From a checkpoint of a small encoder-decoder audio transcriber.
Model: 24.6M parameters, log mel input, encoder arch transformer, encoder norm layernorm, encoder activation gelu, encoder moe top_k, encoder num experts 32, encoder layers 8, encoder width 256, decoder width 192, decoder layers 10, decoder norm layernorm, decoder activation swiglu.
Training: adamw at rate 0.0019, batches of 128.
Data: 15625 training examples, 94.2 epochs.
Rows from block 4 of the audio encoder of a small encoder-decoder audio transcriber, named by matrix and row number. Rows with one number within an expert belong to one neuron, the router's apart. Each number is 128 + 32 x the weight over its row's rms, rounded and kept within 0 to 255. All counts start at 0. Numbers have three digits each.
Before each expert's rows are labels from the 100 clips, of 14976, where the router gives the expert most weight on average: "strongest on" is what is common among them. Only what is clearly more common there than usual is listed. The data: read English sentences (LibriTTS-R). In brackets: how many of the 100, against the usual share in percent.
# router: router (encoder.blocks.4.mlp.router.weight, 32x256), inputs 128-255
# up: expert up (encoder.blocks.4.mlp.up, 32x128x256), inputs 128-255
# down: expert down (encoder.blocks.4.mlp.down, 32x256x128, transposed), outputs 128-255

# expert 23
strongest on: the word "in" (40 vs 17.3)
router.23:151067209158103117119089140133103081154158064088136161153218140122087114130143099120138103126096103105109171128118112052108186088122172153134102108178162092142092122112161130093113101034124113101137106097124100114118090150140107130105169123111162109131103155193107117133052115067100141108112137150135110072100054128142101133137175168128034102114181106118119121138128101121126147078078
up.0:112113140132086172095006071099214108059149069060115057096148133132122095177090199126111175131091144156131124137151137109114131128126084135136105078114105114112106112096099142149125190076152150153142098115110102069185148121081133104130150124107060173118117099140093152138133137184145146128135198172110118176154153113164201091163119133148192081073126092139106143134113121100101140095164
down.0:170154200078124160168167133151132109121162112134073109116172159089106110117072128117105088120140078095119147106134130100128115099177168129141123167130150168145138149144138185091152151159098168088033120106159124143168064100169108127087200169181130074133124133064145119176136126123078074103133191085091131116149105104134129092120085154156097113103108120142080146052125112197120111166075
up.1:149113079129098101181152146070111130079147146154136191165130120140132145203085077145062132143189088160104156116134125137117131173147124109140150113117073153117151188219139118124126146069176121174150152150092086113128117123109113147169139071110176146061112098032094176138188116161134094141129054125118149123087180120109133154135186121080104086076155088095163117169100135156102073125085
down.1:125102148126104085197100118086140138143151214118103123141070102156127089141130114160114115098098055116147123152190154190124087126076126149186119118183161166125147089093176110142108092104142127095152117142106180141143125120122134096127112124098157116228129104171142146122108159178176083108112082111141094132098140129130102195102125175081067125132134120082161108148104149094154109105121
up.2:159110115107097146127109098179145102153158100222112135130127136156078123185135078114122192075131084151170115140165127106186132079130136123091072114172137152077121139112127136134077064093132165114147127152146104080138168177150070126124142116163103103094141132154140085135168129112133189133148180114166158144114144106101044105177178158136102153147136132104122066154142130160127118096072
down.2:074136111149082091120115118069099205121142131104124153114142103136172188065140172206157120159135132086113114106100155117121157065146095158121064157078149136134158079088138079086078153140123090113183095084113156089157096119086148148171133158135112098165165162139203144081090172126150187135139074160162085077127154156138131245129095139078160192113110086100160121167068106121162164106140
up.3:117121144102199170122119122111124194139115131150179122102040129102093141129092137111132147098126145041132143142145117128121150115157163102128091061074144087119143150147084127140135172101156114143179176101111145151186171149155160153158102098086072135090103147172137140133103113120119170112216094096121091140158115122183154111110136166124164138087073140091122127103140119156073101077177
down.3:096150068104075151111067149122150141186108112100163114112058083111136136166171121158136118101134128109133149154108114156131203149104135112093142122102136104124169082133154100128105109108142164102031159130099091168148118139095137186162136138102153165082159118178121111153130107162105162088148170109119209064121122110123178148139101114156091150066169119136138139173123164193158156144181
up.4:090122103127147158109198097104141086140069118111093155129138122139194140096134082113129064113185106145102115151111122164113095137108119122165124181104089170139112153059123194101099122175136133187151067187126137133084121155095120147096118193141152130136120080095116113142131056061106167100130134121044128124072198101125097185104124116110168109118105116096120053122127158030144129139055
down.4:112100092129085144072132139128138128122059093135127123102146164118137173127132125112093124181120095142206153147147149121159093102130087119144107193089158114089097048073103150109133179140162165120091157122142125135068144142138089196125098167113093103100160161088149151158139117090122161121204163152122127196147168161090136125120159070174161109165146143076136106155129134107211131092114
up.5:083138084088128170109137083162104029139090045160088155104147160160125156092109128073145107147118090095098074130146132150141141112135143139120136067109138106141140154121130132079125102073108146067089181169193150196161110139159110122167135133043148164103122137118120083137087118072103185123145135086144155163117219111105127094154097171144126097114096110144109163116192128118114084159098
down.5:127060111100160092122119101128087158125123172114124164159148161171115181203232155086096094094155127148190112106089186101142110120110099168086163141075100136089097107094134128176119077087146101174106066122177082145091121091157094161162102183137072091139152079112142114109100142118145159150157102119117080116158136085127105164154156133157129159118129106083041099145132177144133120138150
up.6:089113123134149099055137097119154079138087083144084124147113126165080174136129127092224096128104121120166112150161133119159104103132136109156078130110081106121126129157177129140123066123176143090133094046161099119152121145140165079173132148102100155127167164150129101155070074168089158163146123147150117116127098170148179160146146144097035100130149189118052120122200085075078081169131
down.6:170175144133156157126158152171055149149119108098110144094121182172112158062153165112163143123141095124081125121137143047166152102128175178141101185135073145131141127093131182096127162125099107073115144113196146140127079118200111130102115067146108148148100150119131124077131125140166123165148146074122062095100150147138098178140138106187092113128130108148111112054078113123146169149106
up.7:101069108127123120065068130104166126119117056138084132143128156150047176119114119119124131098134077110051104123149183146155076109142149144109134112103079137127085148127127117146126090010113178092097192089141126142108120142171158119109159140097165139076119115109159208122157068102152132133129170099085115173125108142138114146202124102125114126113115113055133134128183089126122114126119
down.7:168132171105142182124158143162162133110128132096126099096171134140114159165143152147150118167111087069075131143134139076124133137108142123161077096148120116143086115133161124127144102157107112133124124094179039159128111082134127096154167206106119106143121097147182090167141129078135152170127149110140089080119112136096131185109151168146111119104149057138028094047138097149105153114144
up.8:100153084140136095120114089124147163112061115084140137120117104083133163161156144136127151182154157128143095120128146133133111133172104150124119102156099075104111136138133141108096178132098189146072121142138193093139143089129075140197116198108170167078071100104151157104088094074109118184115114136126159126176148064142246133096121153145150081102053132166119117154156108155126121159112
down.8:078099103177205140163115104199143149121115064114113128178185125127110148143084098110071181093166079122120155141134171034190115117132132155173083159084123163173115127075146158189181134187149142092086077160130175118136146150106154081080155147137167085190129098094124120110148109090166086066072148084113115164157068125153093090090125104149151141100112115128160108108129152172122117177108
up.9:104156114122116066173117085157158150150139182124191146209100100145181164078038105108093100135114123092116127086164183166165099184139140085128128090112141119113097191184140163087130126103103133185117191137088117151204161096087129186181091147132126149050118111096109100113089145087092116105189117135159163161130205101120137091103135110089146164117112185170186126132152117162082100142122
down.9:123157103093121104115208147152112078152102179156153153082140104095179179186165136157102139136108132152152131104106117201136150103093129140185156101128140176148130132066134042089097149088161161119106111088116127139133132106156123098140117201074193192159141136130105092139146134137080158094096074139063139183182102145092122140107169123138093180121128094072149141125138210134135122131119
up.10:153173088119131137115149133184077159166101130127116116127119144095186163185138120095112177060177160106154089141123107125123111053166115110086192136145117122127157129127028175109127196125142222162116154117143157123143127140159097129151109140100187134113135118070146047138170100124109142153136051145124117163114122137135177139104125153184129102125175065090165162135195159140130067138104
down.10:131102128098179187127135130208147093145135134132122099151117084059102163113071096139118129124128094144111134105169178096113128135182060100172088136088097117130088094125138143119096111136115153154079161194159150139089122144072123127157097125205114128109133137189155142154098122102176160057086155152171151113178147053114159160166141102173119164070102072162164133158068129100182143139157
up.11:171100138168114130133148059040155131141148131106117162141122115131104043161135127157090123132112045121138095120207163124125127121086051109102111156164099135075089113097115090100107129103102112149137074169181162086127126157144087155168130138093108153200163143141105093130159100177209106143120136122103121141035153132134165149166065187053107136136128150049158084152199141151164138182128
down.11:091130132080162150144148104152109125114141224092084111153146116122156143163105090150113152078191092156214161129160155167156122106144175153134137090186117113137103127069126133100154128087160160148143067086179159122111100179142121116126109123112104134125145135110137124137159173114111185143081122060150089133121145090180106141116156212129112112114128119091148126141178084145216095143091

# expert 12
strongest on: voice: male (75 vs 47.9); the word "as" (35 vs 7); the word "is" (33 vs 10.3); the word "his" (31 vs 9.8)
router.12:123115126144136154128085125108134111143061096088122141095124132071087067171094111136141089143117128100086199135147126089118099093091114164119131122129112111041100158155096114107097076183136111080149098131094066146111102121085138107121132133137158127129111118138100086132073116122152195129107133122105114096090136125087128143152094153187105093073142099115088120127095082154098097097199
up.0:132140078115140091084058119111145134105137118148170118146050144101169108160060131152112107146108135106130110138079101169124110107150177143126071123103139121141081071089082140182112095118144086095122159103149146134088161153141122140124130185142148120097093125172121033142098138100083102150083197149091124153157122136123140106158135113146153176164117129076096198149139161166142099154126
down.0:146108131134164051120165097054140137135083140112136133092181172111099155156121144084086163134112187121166110120091082021144170110110132164077093146124111103088187151119133116133133158114157137049139111115095078091061167151147124133095159077142118155153130130112088153078140088125137161150110073087128195161089181151170115067126203121124144120091150126116111153053139157147097113134120
up.1:113100172157113182119184171126111091159167127048153127109201109146091112101100115185158168083167127100107107114151113171084112116133104127097095164136096080158073105094143124170066134166162070107112108177105113116097137152148129134115107169054134136143136072099103026142073135129099160173133132119186110097046083152081162123174074145116096147112140085111146077176098113142134144097110
down.1:125177095111155218154143151117097128138149160132128148173122110146087181107159105129111103101111102092150129143107130081091091097191117147137151162064099127121105064090122189116073118156116138158153095168090097113089108112125105137065116084144082159145107078134094096158061078155106115079178157121059094143132162146093107193136100044099169137116155162125107182122140127131109140101117
up.2:098182045150127159143123151130114143163116092137159138133113117119170086151166099130142137165108198089095159105165120125129149101100184158116113117158098135113070126104151073127136183117153135112096144059139199131113080138087117106073098177105183178082096179152114100106125095140114161155053141116157134101129122144130100145116142151141101158157137096169165114084158092111064135116115
down.2:132132137059121122138164167151113155091105114121041126111109131132110183134135128136109141129097091144155124105101101043121119113136125141130105091101110102150104134086182087154125138112136182139097113194200138105175091100126117139060097185119122124133113112160130159114117094143122178079095114000130169092092143114188134112117169148094153103071126129155066097102108061082125148155134
up.3:091104047192098089180092147100162165093164093080097095140123116112186085089061108130160104131116098089137163102125122077093121126123136143103106035115111132117090127115181114100124098140084103103170159080117134061156090098063114127117076142125107086053144145181109117122074106148098122074117151138144103142170179159057111093119119159103133087101159142202131122115069109095141088119123
down.3:116161180084105095136163111059140139119059177168040118094146135137161157131154199162122159113175113054133155117139116072081079131176142112154098106116126130118083067114194182143085092119142196144145116195127135161143112163176120183066088097125132147099165128104149127088135115126147166113103150091116147082093106079107106116097119154107114105122179127114097097076133123073134128076150
up.4:098074130132134120141133114145103119145155094132091134119118126144154131168165180188164099106146150138115112101077152166078115148128077120128102150118124117095167137143141084108124105103107125116076079151128138061136052082106153104120123055147107117125136124122124115118061131095137130074143171108123093140188086109120115182076154076134089110165108141159157123103100107091120121163114
down.4:130175160155115134089149144137150171188137105078105099140185097197130149073110087149121090163091107130134060123136135115045148143148140147085183216112115172149154142095071117117155167157141102075130067105167147108125131129147123075172164088151148164101110152129117099132169174085143120148113129117057098171165107166051135169147183097151138132187168123160137139132143150078166156106111
up.5:163142164105199095160085096137112143061079163100133089145115146152151116087136132140109104145159163111160105121129154121136128112113195104211147112122168091140145093122205125112172135096145159131146167158116124124126099103074148115134136158092076118073092191135121153152137181113160059121107071147152155125162116087142140111187141125158190124124076172108159105187099106125103158149122
down.5:181079177056165152136176106155152103093190116116100148087123181135055100146199144115115094102142173114117098135187124174117202138087193119099137109114098103156142099109181089164130087157123099108111115145157165161113201135132139152190126151114109060154126166110060112115165194128110104109090034115136158143084080128148163103158109143088120149148162151152177166114148156129094148182159
up.6:115173139097143115086097178051182150109088106151115106083066107142076106189151146155081123150112164133144152116116150124119108157161113127078113120106117120148091110165083109125119172131152149095098151158203107149166162124124161175140097158065153164158153136160151131127208084137099133145136105080079114085054157172129133138139140124149087138155105149082113155152095097167133142108096
down.6:194104158073188117176117112130124143141163154125147164166077169130165125150133081107126165125178201094065205126078139139139097108133124085117109099136112140085107100113140187111117096143125132125135092146137169113083104145148090136126129177132126202223152103132118108129105146181170078075142117089087101124102191134079110105152184180145161143030090142101131110128123145142117087094117
up.7:108126083104107165102147100056135142143119064148094080141123113163166103105134073107104056138110154115065158139097137107074079143143096071113146116095130111175115116184132094160069146128136108124110153117183111098102078150118107166117086190124136125153124150000100138125106124166100143171073149131185101146131079162075098153118096160083114124141098082120137066172077103129152106130141
down.7:114116164148113082159156105160227130130132197120107126124123133133119126164169131168140163122164135133120113141079120167037094147135164127131127084117088102132093119151126084159104090128183198182132103184119118142146123147139119188105123168150088172139149130065185084123100154126134198130164123114110122153109141136160137110097172152185145126075131137127104098149076066067196094083061
up.8:091084145104079050123117147101156047125144081122100109095186146187107136128118135067092070123101176097096098118126084165139146086136166153125129120090141046121108145117128100092076150112082155147075109099140066128126119167104126165158106142137079156144118168113117101125139157156102142093132162149124142135129115143067167120098110111078153136134048093174159080134139158091084150172155
down.8:100174100123110152124175108163148099143173090096152167169164130116115127123037146122139143116110084132102113125148173134093092100111115098111144108185162122125125107133095104145113132163111125132139161234098119122154143143115109146216144150056131178120120130047160116146115115184100168131115152106170063128081160088095116150148078116102133096123084076099134114147150045085144114154104
up.9:129121117115133170051148133092079124119132148093131112065167135087113171157136166118222135096156078103067116146129136089099134123185117083123148081111073111091172156131199108146155126133107114131140065107128101174105079127203140137161081081099167114177167145102151110164106112138096117137124091135150082087211114159091165114111146127146137109066148147135086107131092127127079089141150
down.9:061117143225127192118107158201034140161123130167161129142137127097093137145077108123114151130173089148116116108191114169114142122124154104152111105133178104134100088111169080114125165125118128090160090143143149123217111133125091101135156147064150096085182137090137193129142144096118100142140101152139111196119141144128128132127148087076119146187150148140130135059124107111159142120118
up.10:118140127135116127150090124105124119147161149114113111154094121099085173143150148152050141116135145160147139123133174178119085177168120039087128130165093158109091165194158110099130125123130069140035174145080138154135083128150147102145154145170176134132153083136128147109123093050173094180126131121146163091098075119101087079100114116163109171123151149142152104139077111136148133144094
down.10:124155137053067139123179113105123130157128114110126107165121117143084159140183086106095149130044071131136183115135093156162115194163102183107182129114110114157120139174075106153137095174121061149153154128100079146098114088103107121126147084085100112118122099124111086117121081142076146159149144186127128190085087130114136097158056061121146142086107113148131141173147087086131152136110
up.11:120076138118141123140130129120189106078127047098169077123123113156156138096075134177134078152152095109123148102095063131143145133175084127165122125174122145136139121148117115159102105151153108049134126121107170130142099090147107085160170138099130111185094071093138099112126176149109119131184129152130131099037074107081124155138130093072101117145062086095104139102073143151182103123146
down.11:130159153079118124158126132142157120163088160139089155140129142105131108148100139190147121144150090061143133162113149110058115146164189117191149145107162094095138127114085120195085144122134081149184135127137148105145096145098166185176130127120164159103181130085142091173059120119158121193208120114134114128087104098154141187133039140111140145068116120142128122137151146156172135108136

# expert 16
strongest on: the word "said" (25 vs 9.9)
router.16:126165123083109121109138108085123101074124109183109136162115117171096129206133097077127096124107136097176183133112134134137082111066062153116096118145090063154138142145145130115108143096144134150097115112072161163149114130105123173148136141111143119078123131158128150139219116057082161097124134098131086108116108154092102107137101163089105041086123149113129089143055191141102120093127
up.0:111093082142161170168119133102107124179123143140111186147166117093131087150179093074122116131143151171100143143099157143132027124113117096087166135120162101085153054135098106196106083103153097143090148126193069093119177122171108109090125097132169110137121090133143103139134115150160111111098165169123036156073136100129129139102105173123161106146067097109112106160200121142122107095134
down.0:116084202121145147083144120137160060189089148111151128121140160099132146145107134107129091112112126109124074130119074104114172140110139121168148155118112164109105127143098163153122100136181076172124137129152153100164132078160137134127137128156140071157139140106156083195119134089071160135100137137180141151108088093170185103137168075139149101088142149131090118172107123137078096111103
up.1:118112172126194111159143105126115144158075129080152145158131145041099122069072183133134117084143087153134123165180163132172138150187169110160097129145140197120142155171069136141165109125147097100143136043089105156127078105118126122117141124190132146156147095121054130150110157178124098118123180161067196102108160094127169129173196133162157136112120185040123101113133102194136095128123
down.1:223174144090155078126109132105159122130098200120107115080091125110113155143162134132151133128140131126245143143164118106158106162090115151202116075145159122104122099106118185091184128131173120172155122062095134108157098119144111094163126136127135133147127143218123130125139129116126119175107128128166149112104185154109144146138144185168133146074133161065130110157098090119159061077134
up.2:143144178102081085096132146113120084137119168112107106140166119109137124118193146186122119134097133153154100130142096164160148170145113140101094146147117177157147127061078130087091105116138110146127122162099149103136090107100118135078155077134130099117180200183190094123125185073144110123042110111160091146189138167153125098099057089133111152135163087071126076160078122122153087164143
down.2:112212132131066098175133097136155214124175078083137111101143091090062085131116121087134128115086086169101141141171052142114182118123105102114058133142128158143155127123126073113117094146151102142145113131071097146117117132140119156112137153064062135141101119181196144146104080136121145115162077136147072082153098122184125060082114114151162103127123115183158115164134124193121119162182
up.3:133096114143092078125151168125144106043129164114125192161108099100139133139087089130136098121168119158102154120114135177106146184134170145165098118123139074183140120157152158107121110136124110128089099072134143062107110148121105169023100125113096157058149184126068140135114165134089126079106175109167132157083107181143106137177171157161142124128136135105137067097111114118106129133107
down.3:151163142071118153102152142184193091140098116146150144087177128125109088101129125102139098114131155137066103128169050104097177141113144126137127110125155132174109114071142123125164149145127148144121051100112175092158152098092143116148107118085125151124114126146139108117179091140096134130137198081072152149208153128148163113155123180108107162118127127116095124064153133167107125116123
up.4:102083198156137130169157150173133089153213166116105183161127132156164182091152062112152122131157127095135138129123075095104080095142117135136073143125147098049137136173111129173044111137166084135134148184179171092126125144124149112158190108147096057114184075139068125131121128096117129127112133131161142062102167078195179096219125169099108117140184124141157166083155100175129101135099
down.4:170146141061112102161128202115087096150110165131094112155140134071125177118090080164167132129120104106147114124094132110129112082079128161178161158149145135135089175130127195160103148136143103090049160099131204142130137143152142121138162101149171138086118092130096140166148124153064143125118139076083150115144163094134148165154153137130080094075134118114122047108159060112094133177067
up.5:157130093120140093078151141125168075113129114121042088094053107073148167138055091135142133173113111105132150128091123106098142148095154087141165110106168099162105119094158146174058106092157119116165108086067090151139107135112174143166081135124150081124137125142126076134125157083118133158091081134136146145111118135150144148109101107135113130118183165119084134152128158156115058132131
down.5:077146132089159137183105079092101184143168141132106097106143133152139108120167137089158124107105152154151152169125128143105144074138172134066141255121162164136165102063103106149098083125110186129046152138152131150113101100116124146116115062152100092204176105085087143120128058119087151060106108133106075132126130101089111134130149102118096138060131125060076146149111158130137102144175
up.6:089160099086115134088153167125145110098180149080119095128131116127158174045111078092163097175113137135100088137111083095133156123216095150140117100111156104061123082087137094123128105095118108172123222143100181151144146116112173089174141145088093103139116119149172150118075127087154079093134102152148187156180150062126126144148201086142161197169153144150148162134131117176111066131140
down.6:080139147125121080092141105081134116143136137144146164092145117161109112106108123186155091115054154088149080138162072162093148094114144121121105070160130144094155128132130070071110131124140154102151111150139123129118108139094141105164136098143142119061149116132088140132098133127209205163083130138124163107156100101172149132090093105110095135145147126097077139070170113180209106147115
up.7:123100087144144167089106137197176166170092140087151187110151130116121136092193111177123136110103164144101075151150179068147125136083156145088167115081149174064108134136079122114088157158130120115147097171157095121051158149110115144096129124123184071111159162163091168157124079103110133080068112127058159147137118143144129110134134127181115081131150159126156075148130124129097074110151
down.7:090139090146170145133174111169099125124134077118108147086167121123118166108169150114130142115084124113121069111131167149146119189096142147127137146140116131153042091070081150147088219138115103074090119120157132096133107130163152204098140046118153181130153139124138132117122105102110130176119139135123040157093130108193152128186165116160128182097079180117104179075141191135168082117066
up.8:070139102168198059144170143094072075111097142122135126183139139176145083146152171129119086109183081125113176117137121155080108141137122154145130086112167065131160153089116166106099115122106137159144150135112105123105069125166111130131122103108052157123084145102089125108145103082113109132107153121137122100111129082139074090088099203127183144147143137143132161066086117130096124139147
down.8:067155153152110156073135144176142093132077119107187144121142112102135108125126097153126133098164160163092133137158055185102113131081142141142137094125113115148106105104128160148119114144174105170080047156077130120120130161113151106106096059135105159110105107105194133151151091159160170136145174171124108149168113160085153125131149173086142114089145124138119098053131099140126134151131
up.9:101114143136121116066152127088159139162099053116101060150061084116089177143061182146111150114092120133167136126138111147092081101084110159118126129078139095150132148119183166110132085097131144088145145127125119106137054137113191124109118192145147162080180110224097131121118135140091115127070125085155124078079108163158110112092132145171161101142168157107110109149054191123152148126103
down.9:084175096122182142122138110059091130119123140096131100057128118132107161111123129057116214126094129117114167174123080122130144095145157128129114147124131138081112163132125120091107105117124146118133168123139080159148198110094112100126110062139143140156123134101069155152167074136047166135119139156126104063044128136108098064076157169198142156132113180081084113097122174105103126162162
up.10:190148092068104118137098120070121148097092123128065092146092140113141126125073127112151128148090167121171126136153129116170125127133114170150102135113085131106214122118116052130087076092132102076156206184105157140078101091113202059184171135161143126140124109159134158119112162174096134113092177176143089088157095202120136109108099042115162127113142099088128118149103103148106115104164
down.10:139133130153124132138158122054144118102115103083136102114084117046087137110161092091157082138127128151172206181134115111155112114139142121098092137120147141111165120119139141127134070121143103141137105176089132109133082132098137125116142110056098042107128166162144126186124070148113101155155114106159072111049132072096140120131174098110144095128161134147065133122108138087061133148162
up.11:106107130143084099141200159100120157124118135132077156174124088123048140116109078156181122106074060070158170112144172141111109092120122097122174168132123169127151078101114149141091126093159051145213080095165117092100057130162142142063102174150114066109140088111125157108123078190144134144147116159143084100150078139140114163127134126083146139103149127168116097160079100042122078095136
down.11:098177149114161141073057127180093102113093120141105124128101099086095157132125163117104129162140141152096161139138093145133198120200140106126172138144134107091140166131148168130108117141165124151085143133109155180160131104048120142162156031054111120123117140084115151106160058115128134142118149092140106136106153107206149098122112184161063102130107106114076108072154130195145080143131

# expert 8
strongest on: the word "she" (41 vs 8.5)
router.8:110157106129156140106085082110094125106084135103103173083119105142107105105201083095117121088125174084123123134112153121197116140094115137105167157077131100142116079124114141127045116146112074064155152159119072099099184092095108192098107105167122134137138176132184137129137090093118090105131110149101120123103095122115129132175185103116082190102098160105094117124148151085111159103086
up.0:138135132168144124108080127133137156176118094086109134146084097129076123089148075123129131222163078150159126127169137131162138114121106193126041097152127109147203199120078171115094147113155111172143099085144111143065050133098151072116116097099053095094150149195145143132133115099215113084105142107130078160125118142146151198131160115139105109108134081110146111101068065093088092118115
down.0:118161152146175171152122127145118119168130151137197129107089192079101104132080051131105160098075132143132156130104117139159129143126115113114079109247140181147124138143123134192096162114147049150108178092104078115051145156126119149110137122168112106131128135196093086125154075102111134105097121127099092177097167128109093066120161125195127200094109125121130199139068078126060098111180
up.1:119085083130122150085095136156091092087150128131145125164134088119084159196162128157097068045147172135151102157136107123136106121127119182096144119136106083081134116147107171068176159161129082126145102106145147131165137185084115160092125082095113100101150123139134133128110153131086158124103117138118097088119166144073110144077143160134066089071147095065088166107141120165158093124143
down.1:120080131096094137140167140150104138060081148125107123184137128135070155115143179153171126156161139170149141094105158138112155078133153154100124154105153113162131073122149085097099131099142068122088188146140130113109065153069084139092123110101129131148141142168118120144082200117126133130120085114140180122145113180128156110100118083205100125130119134134153106140172124073126135094075
up.2:157063201174137136148077146136139147104193146153117149154081134146085124139084124085172065103144137112139134125159086189147178144147157075044092079113191118112125093098177113181095073092156171089121107144119181094114137140133181112127104066136132099136175157143119000143095108145136097118104125141157161091119112122163106136144109152102189117162132126190153145115126100092109097120157
down.2:151150112144134138062073092148084121175103111147143171109074152147158177168132183103108126123155103083138149116163127157128110138128190113091107113194162111118189151151125104160147126135116115126221140119145163099192125125113112118151130115154113118140123118079108113121170133092128114178175125106146118052052091111097100099146087179104112137157108148094043077095129140061198117162144
up.3:115136118173113136082087161119162104162129105145091101134130138164141090133136147136167099167108122097075155143060101127115111142145129151150099060179112068167144142142091117117049112102171152087127093102117092099134102087141091113073073194099140142132130099114153045116120127166196126124154146123100105120110040173093227122111140142046146107099104094126073162123110133122165112093157
down.3:124098132166101124153124103097173105131141098111190119129108116108168135099080149145113193120151155124108113158072091101129160116128054134124129095101137135121114121152084088151116191146155130163187119127081132094094159111095116123132110110139151086141146098087083099148124109106081116164125150088085153091141106140145122121137106104142169188143077151160123149063127089121112097083117
up.4:133074086030105180045157140116193139117070120075139115119114110054100130101158126163166127151135105158108095142082174098150088129113122140115146111133116164152164113133135149117117124113128134106135091129122107179110163147106128157133163105122155107051137091099143100145127094077120125104066122151199029143150137120087116162115082181157114132011091148133134074164136152156055086167147
down.4:141089099140178118086117119062143148073138122123103086137121164128100156148096157132110143144089166129160076164131124110110157189143129094096092137155104108083102132193093202087126128147120143191146171130124138159199143108152149122093119106141165140084167104164114119101165120157037082174164170111164200066051124144139187133138130129147138126137107142136083127134174121131137097098165
up.5:127152127115119141079116130146061066188111101158227145152128138160143138135146157158104080119130144067078137138107101172130117098113070136109120070172087057115116110106131148100150090062120117145121117123165116107146118118124105180107178168093161161116120125106145083136144144145166127099126119117144079107044123186064140133115150157137130130102115077101063147161116096064127132099129
down.5:075070112173136099144065108075166148100177104138189114163098116143098146146115102127131118121161091174120156116098117115180095156099169113106163117151135146154145104091075137127064146106191094160155086132143072122070180113149130145113136130104163060158150112093117131129153157140119113125126115100158067136123091119101138102103134066133153138133110154153140089135153096115105083151102
up.6:092060145085134180122134109177152093119142136104048082120151143103146178151081184093117070046137149145151133133109121080073076104113120129129169147155144096128180135152138140077104153192136109113165131117139104144125121139085090131141101097151133095160131109135104123128057145136129167152142122122113105155116147130127159124183141183097088091125176103134093168101142132117138131096167
down.6:092116150154186133141106130141158134183132130125076145125153144141137171076134124167136150122142172121202067131138115135084154172119139120101114180144120106133138159123105101113106167092098064098116090152150162157153113123099106087125106120168111146148140130175121164207150111158116117138121039089128173137172173150114138093109143113127142147136121087174187163082122150175160111107048
up.7:162134131115081140125103114077142146107126137133114141178103163108148059135097140185136146114159074125085209141113138090111093099122090143100128088175126148115169156173144169103106117080161196099065094096046132123084118178123090132127160127130147135119102115129140151154176128118154175093115181138091114034112091214104126126126136142139132134099172130118156122114133140089103124096155
down.7:201130088169119211121111158155131104091097065135136193084203122132139115071138189147120119191151163134189116123146064112124177157132133151176138109171159103140119113176123121136128108135152167164077167129087124128120136075161115162116090117125108141199124130146171115207110072132063120094153156128147205181169081128165140119091150153122083169171193143154147169124131160154082151161154
up.8:141103086151068134128141138121133125111148113050121095123115092132172136139122136187168226109129139142124069145110169119150088119118190095127121135105110038096210162110142119121136073080161135095103080092111073151104140117054113138155092130124116123110169123104093119134044102116141132102105115139157140106067147121090147180172160103158118105124109167115127083098118127163108096148161
down.8:113091086145154156089110137087156151112061170133097066095147116146150177114154123047073183160113139120210093122130109098116138134147125124108119158181144130088136121154065129092174123129111202170175132152146123137137118122123116120136113091182128187057161167208089111131092133124139126112114189106115184191113166131134145129137162109150136186126147101129130196125091166153089129080048
up.9:095119077118149096062180120118148055120097159143064124153176108104202143127129200121158151165115101117076118113064122114086071145103067136203151145130114102108171215150099152074110111113126153150142192126094119065181099113138097130076179147067181141141145139154102122111121100098103128116111124079071148103205168141092197136067123080102122103115080093136083115101146147121106098079125
down.9:128100085111106121105128128164163188177065096139109111075076103114095146107115084164135151151208099112139071128221099117068141115089134115135099138147101122129120181132091122147149111130154110097177189197067094081195100119051135138153116146075115132082111138115111105180114136128204098164166127088113109195121142122179126127145037143131111103128123116101174111119126149095143158137087
up.10:113118135163156095120184178103090080179096107067077183110124157064091140174150129125154147103138159143115151130179095140107168200088138118089145137136118130142159154146105116135092068141169133183136121139128113094112094083161121115145119086103080112193156141104087062108035143129106134159119176126161130113079117119136181130189084205094131144160193071105073137145107133099131181113152
down.10:139110201101138103169084078164122137156133147128129144154158154113130193150218137122104084153065079070144110102104065121086142113095089111128111148152096170164175133115157117125135164096139063095141154141147109100128132125125083158072132156167077095196104161189192131119131112130145084078128122144113104183158098146092064122129177127091177201158097103146159118113036099131080169144115
up.11:127101183134058199152189141119155129197103124068060118106095137096083154165132140135112138078129133119167076130124148151149068121131097082090148134136085124101222153053127120108150130112169155121123080060115103075088122083092157130146074100106141114095195109148087132152082111120119132154099148152109163131022083150071117128142142170091143125153170176117108090098123158129092149099120
down.11:131133099128099104139104120140112155107158108107100118126120144109136201140167144065086179120133032132154075121169090095154123161130140127145110131150162118165197177126078135131172157140114091196153151115145094132115106126124132140186163137197129190174119148174101131133103079131140099077180142121122114107194124150175129127120166131163139152113158114087137125084080192063111104113166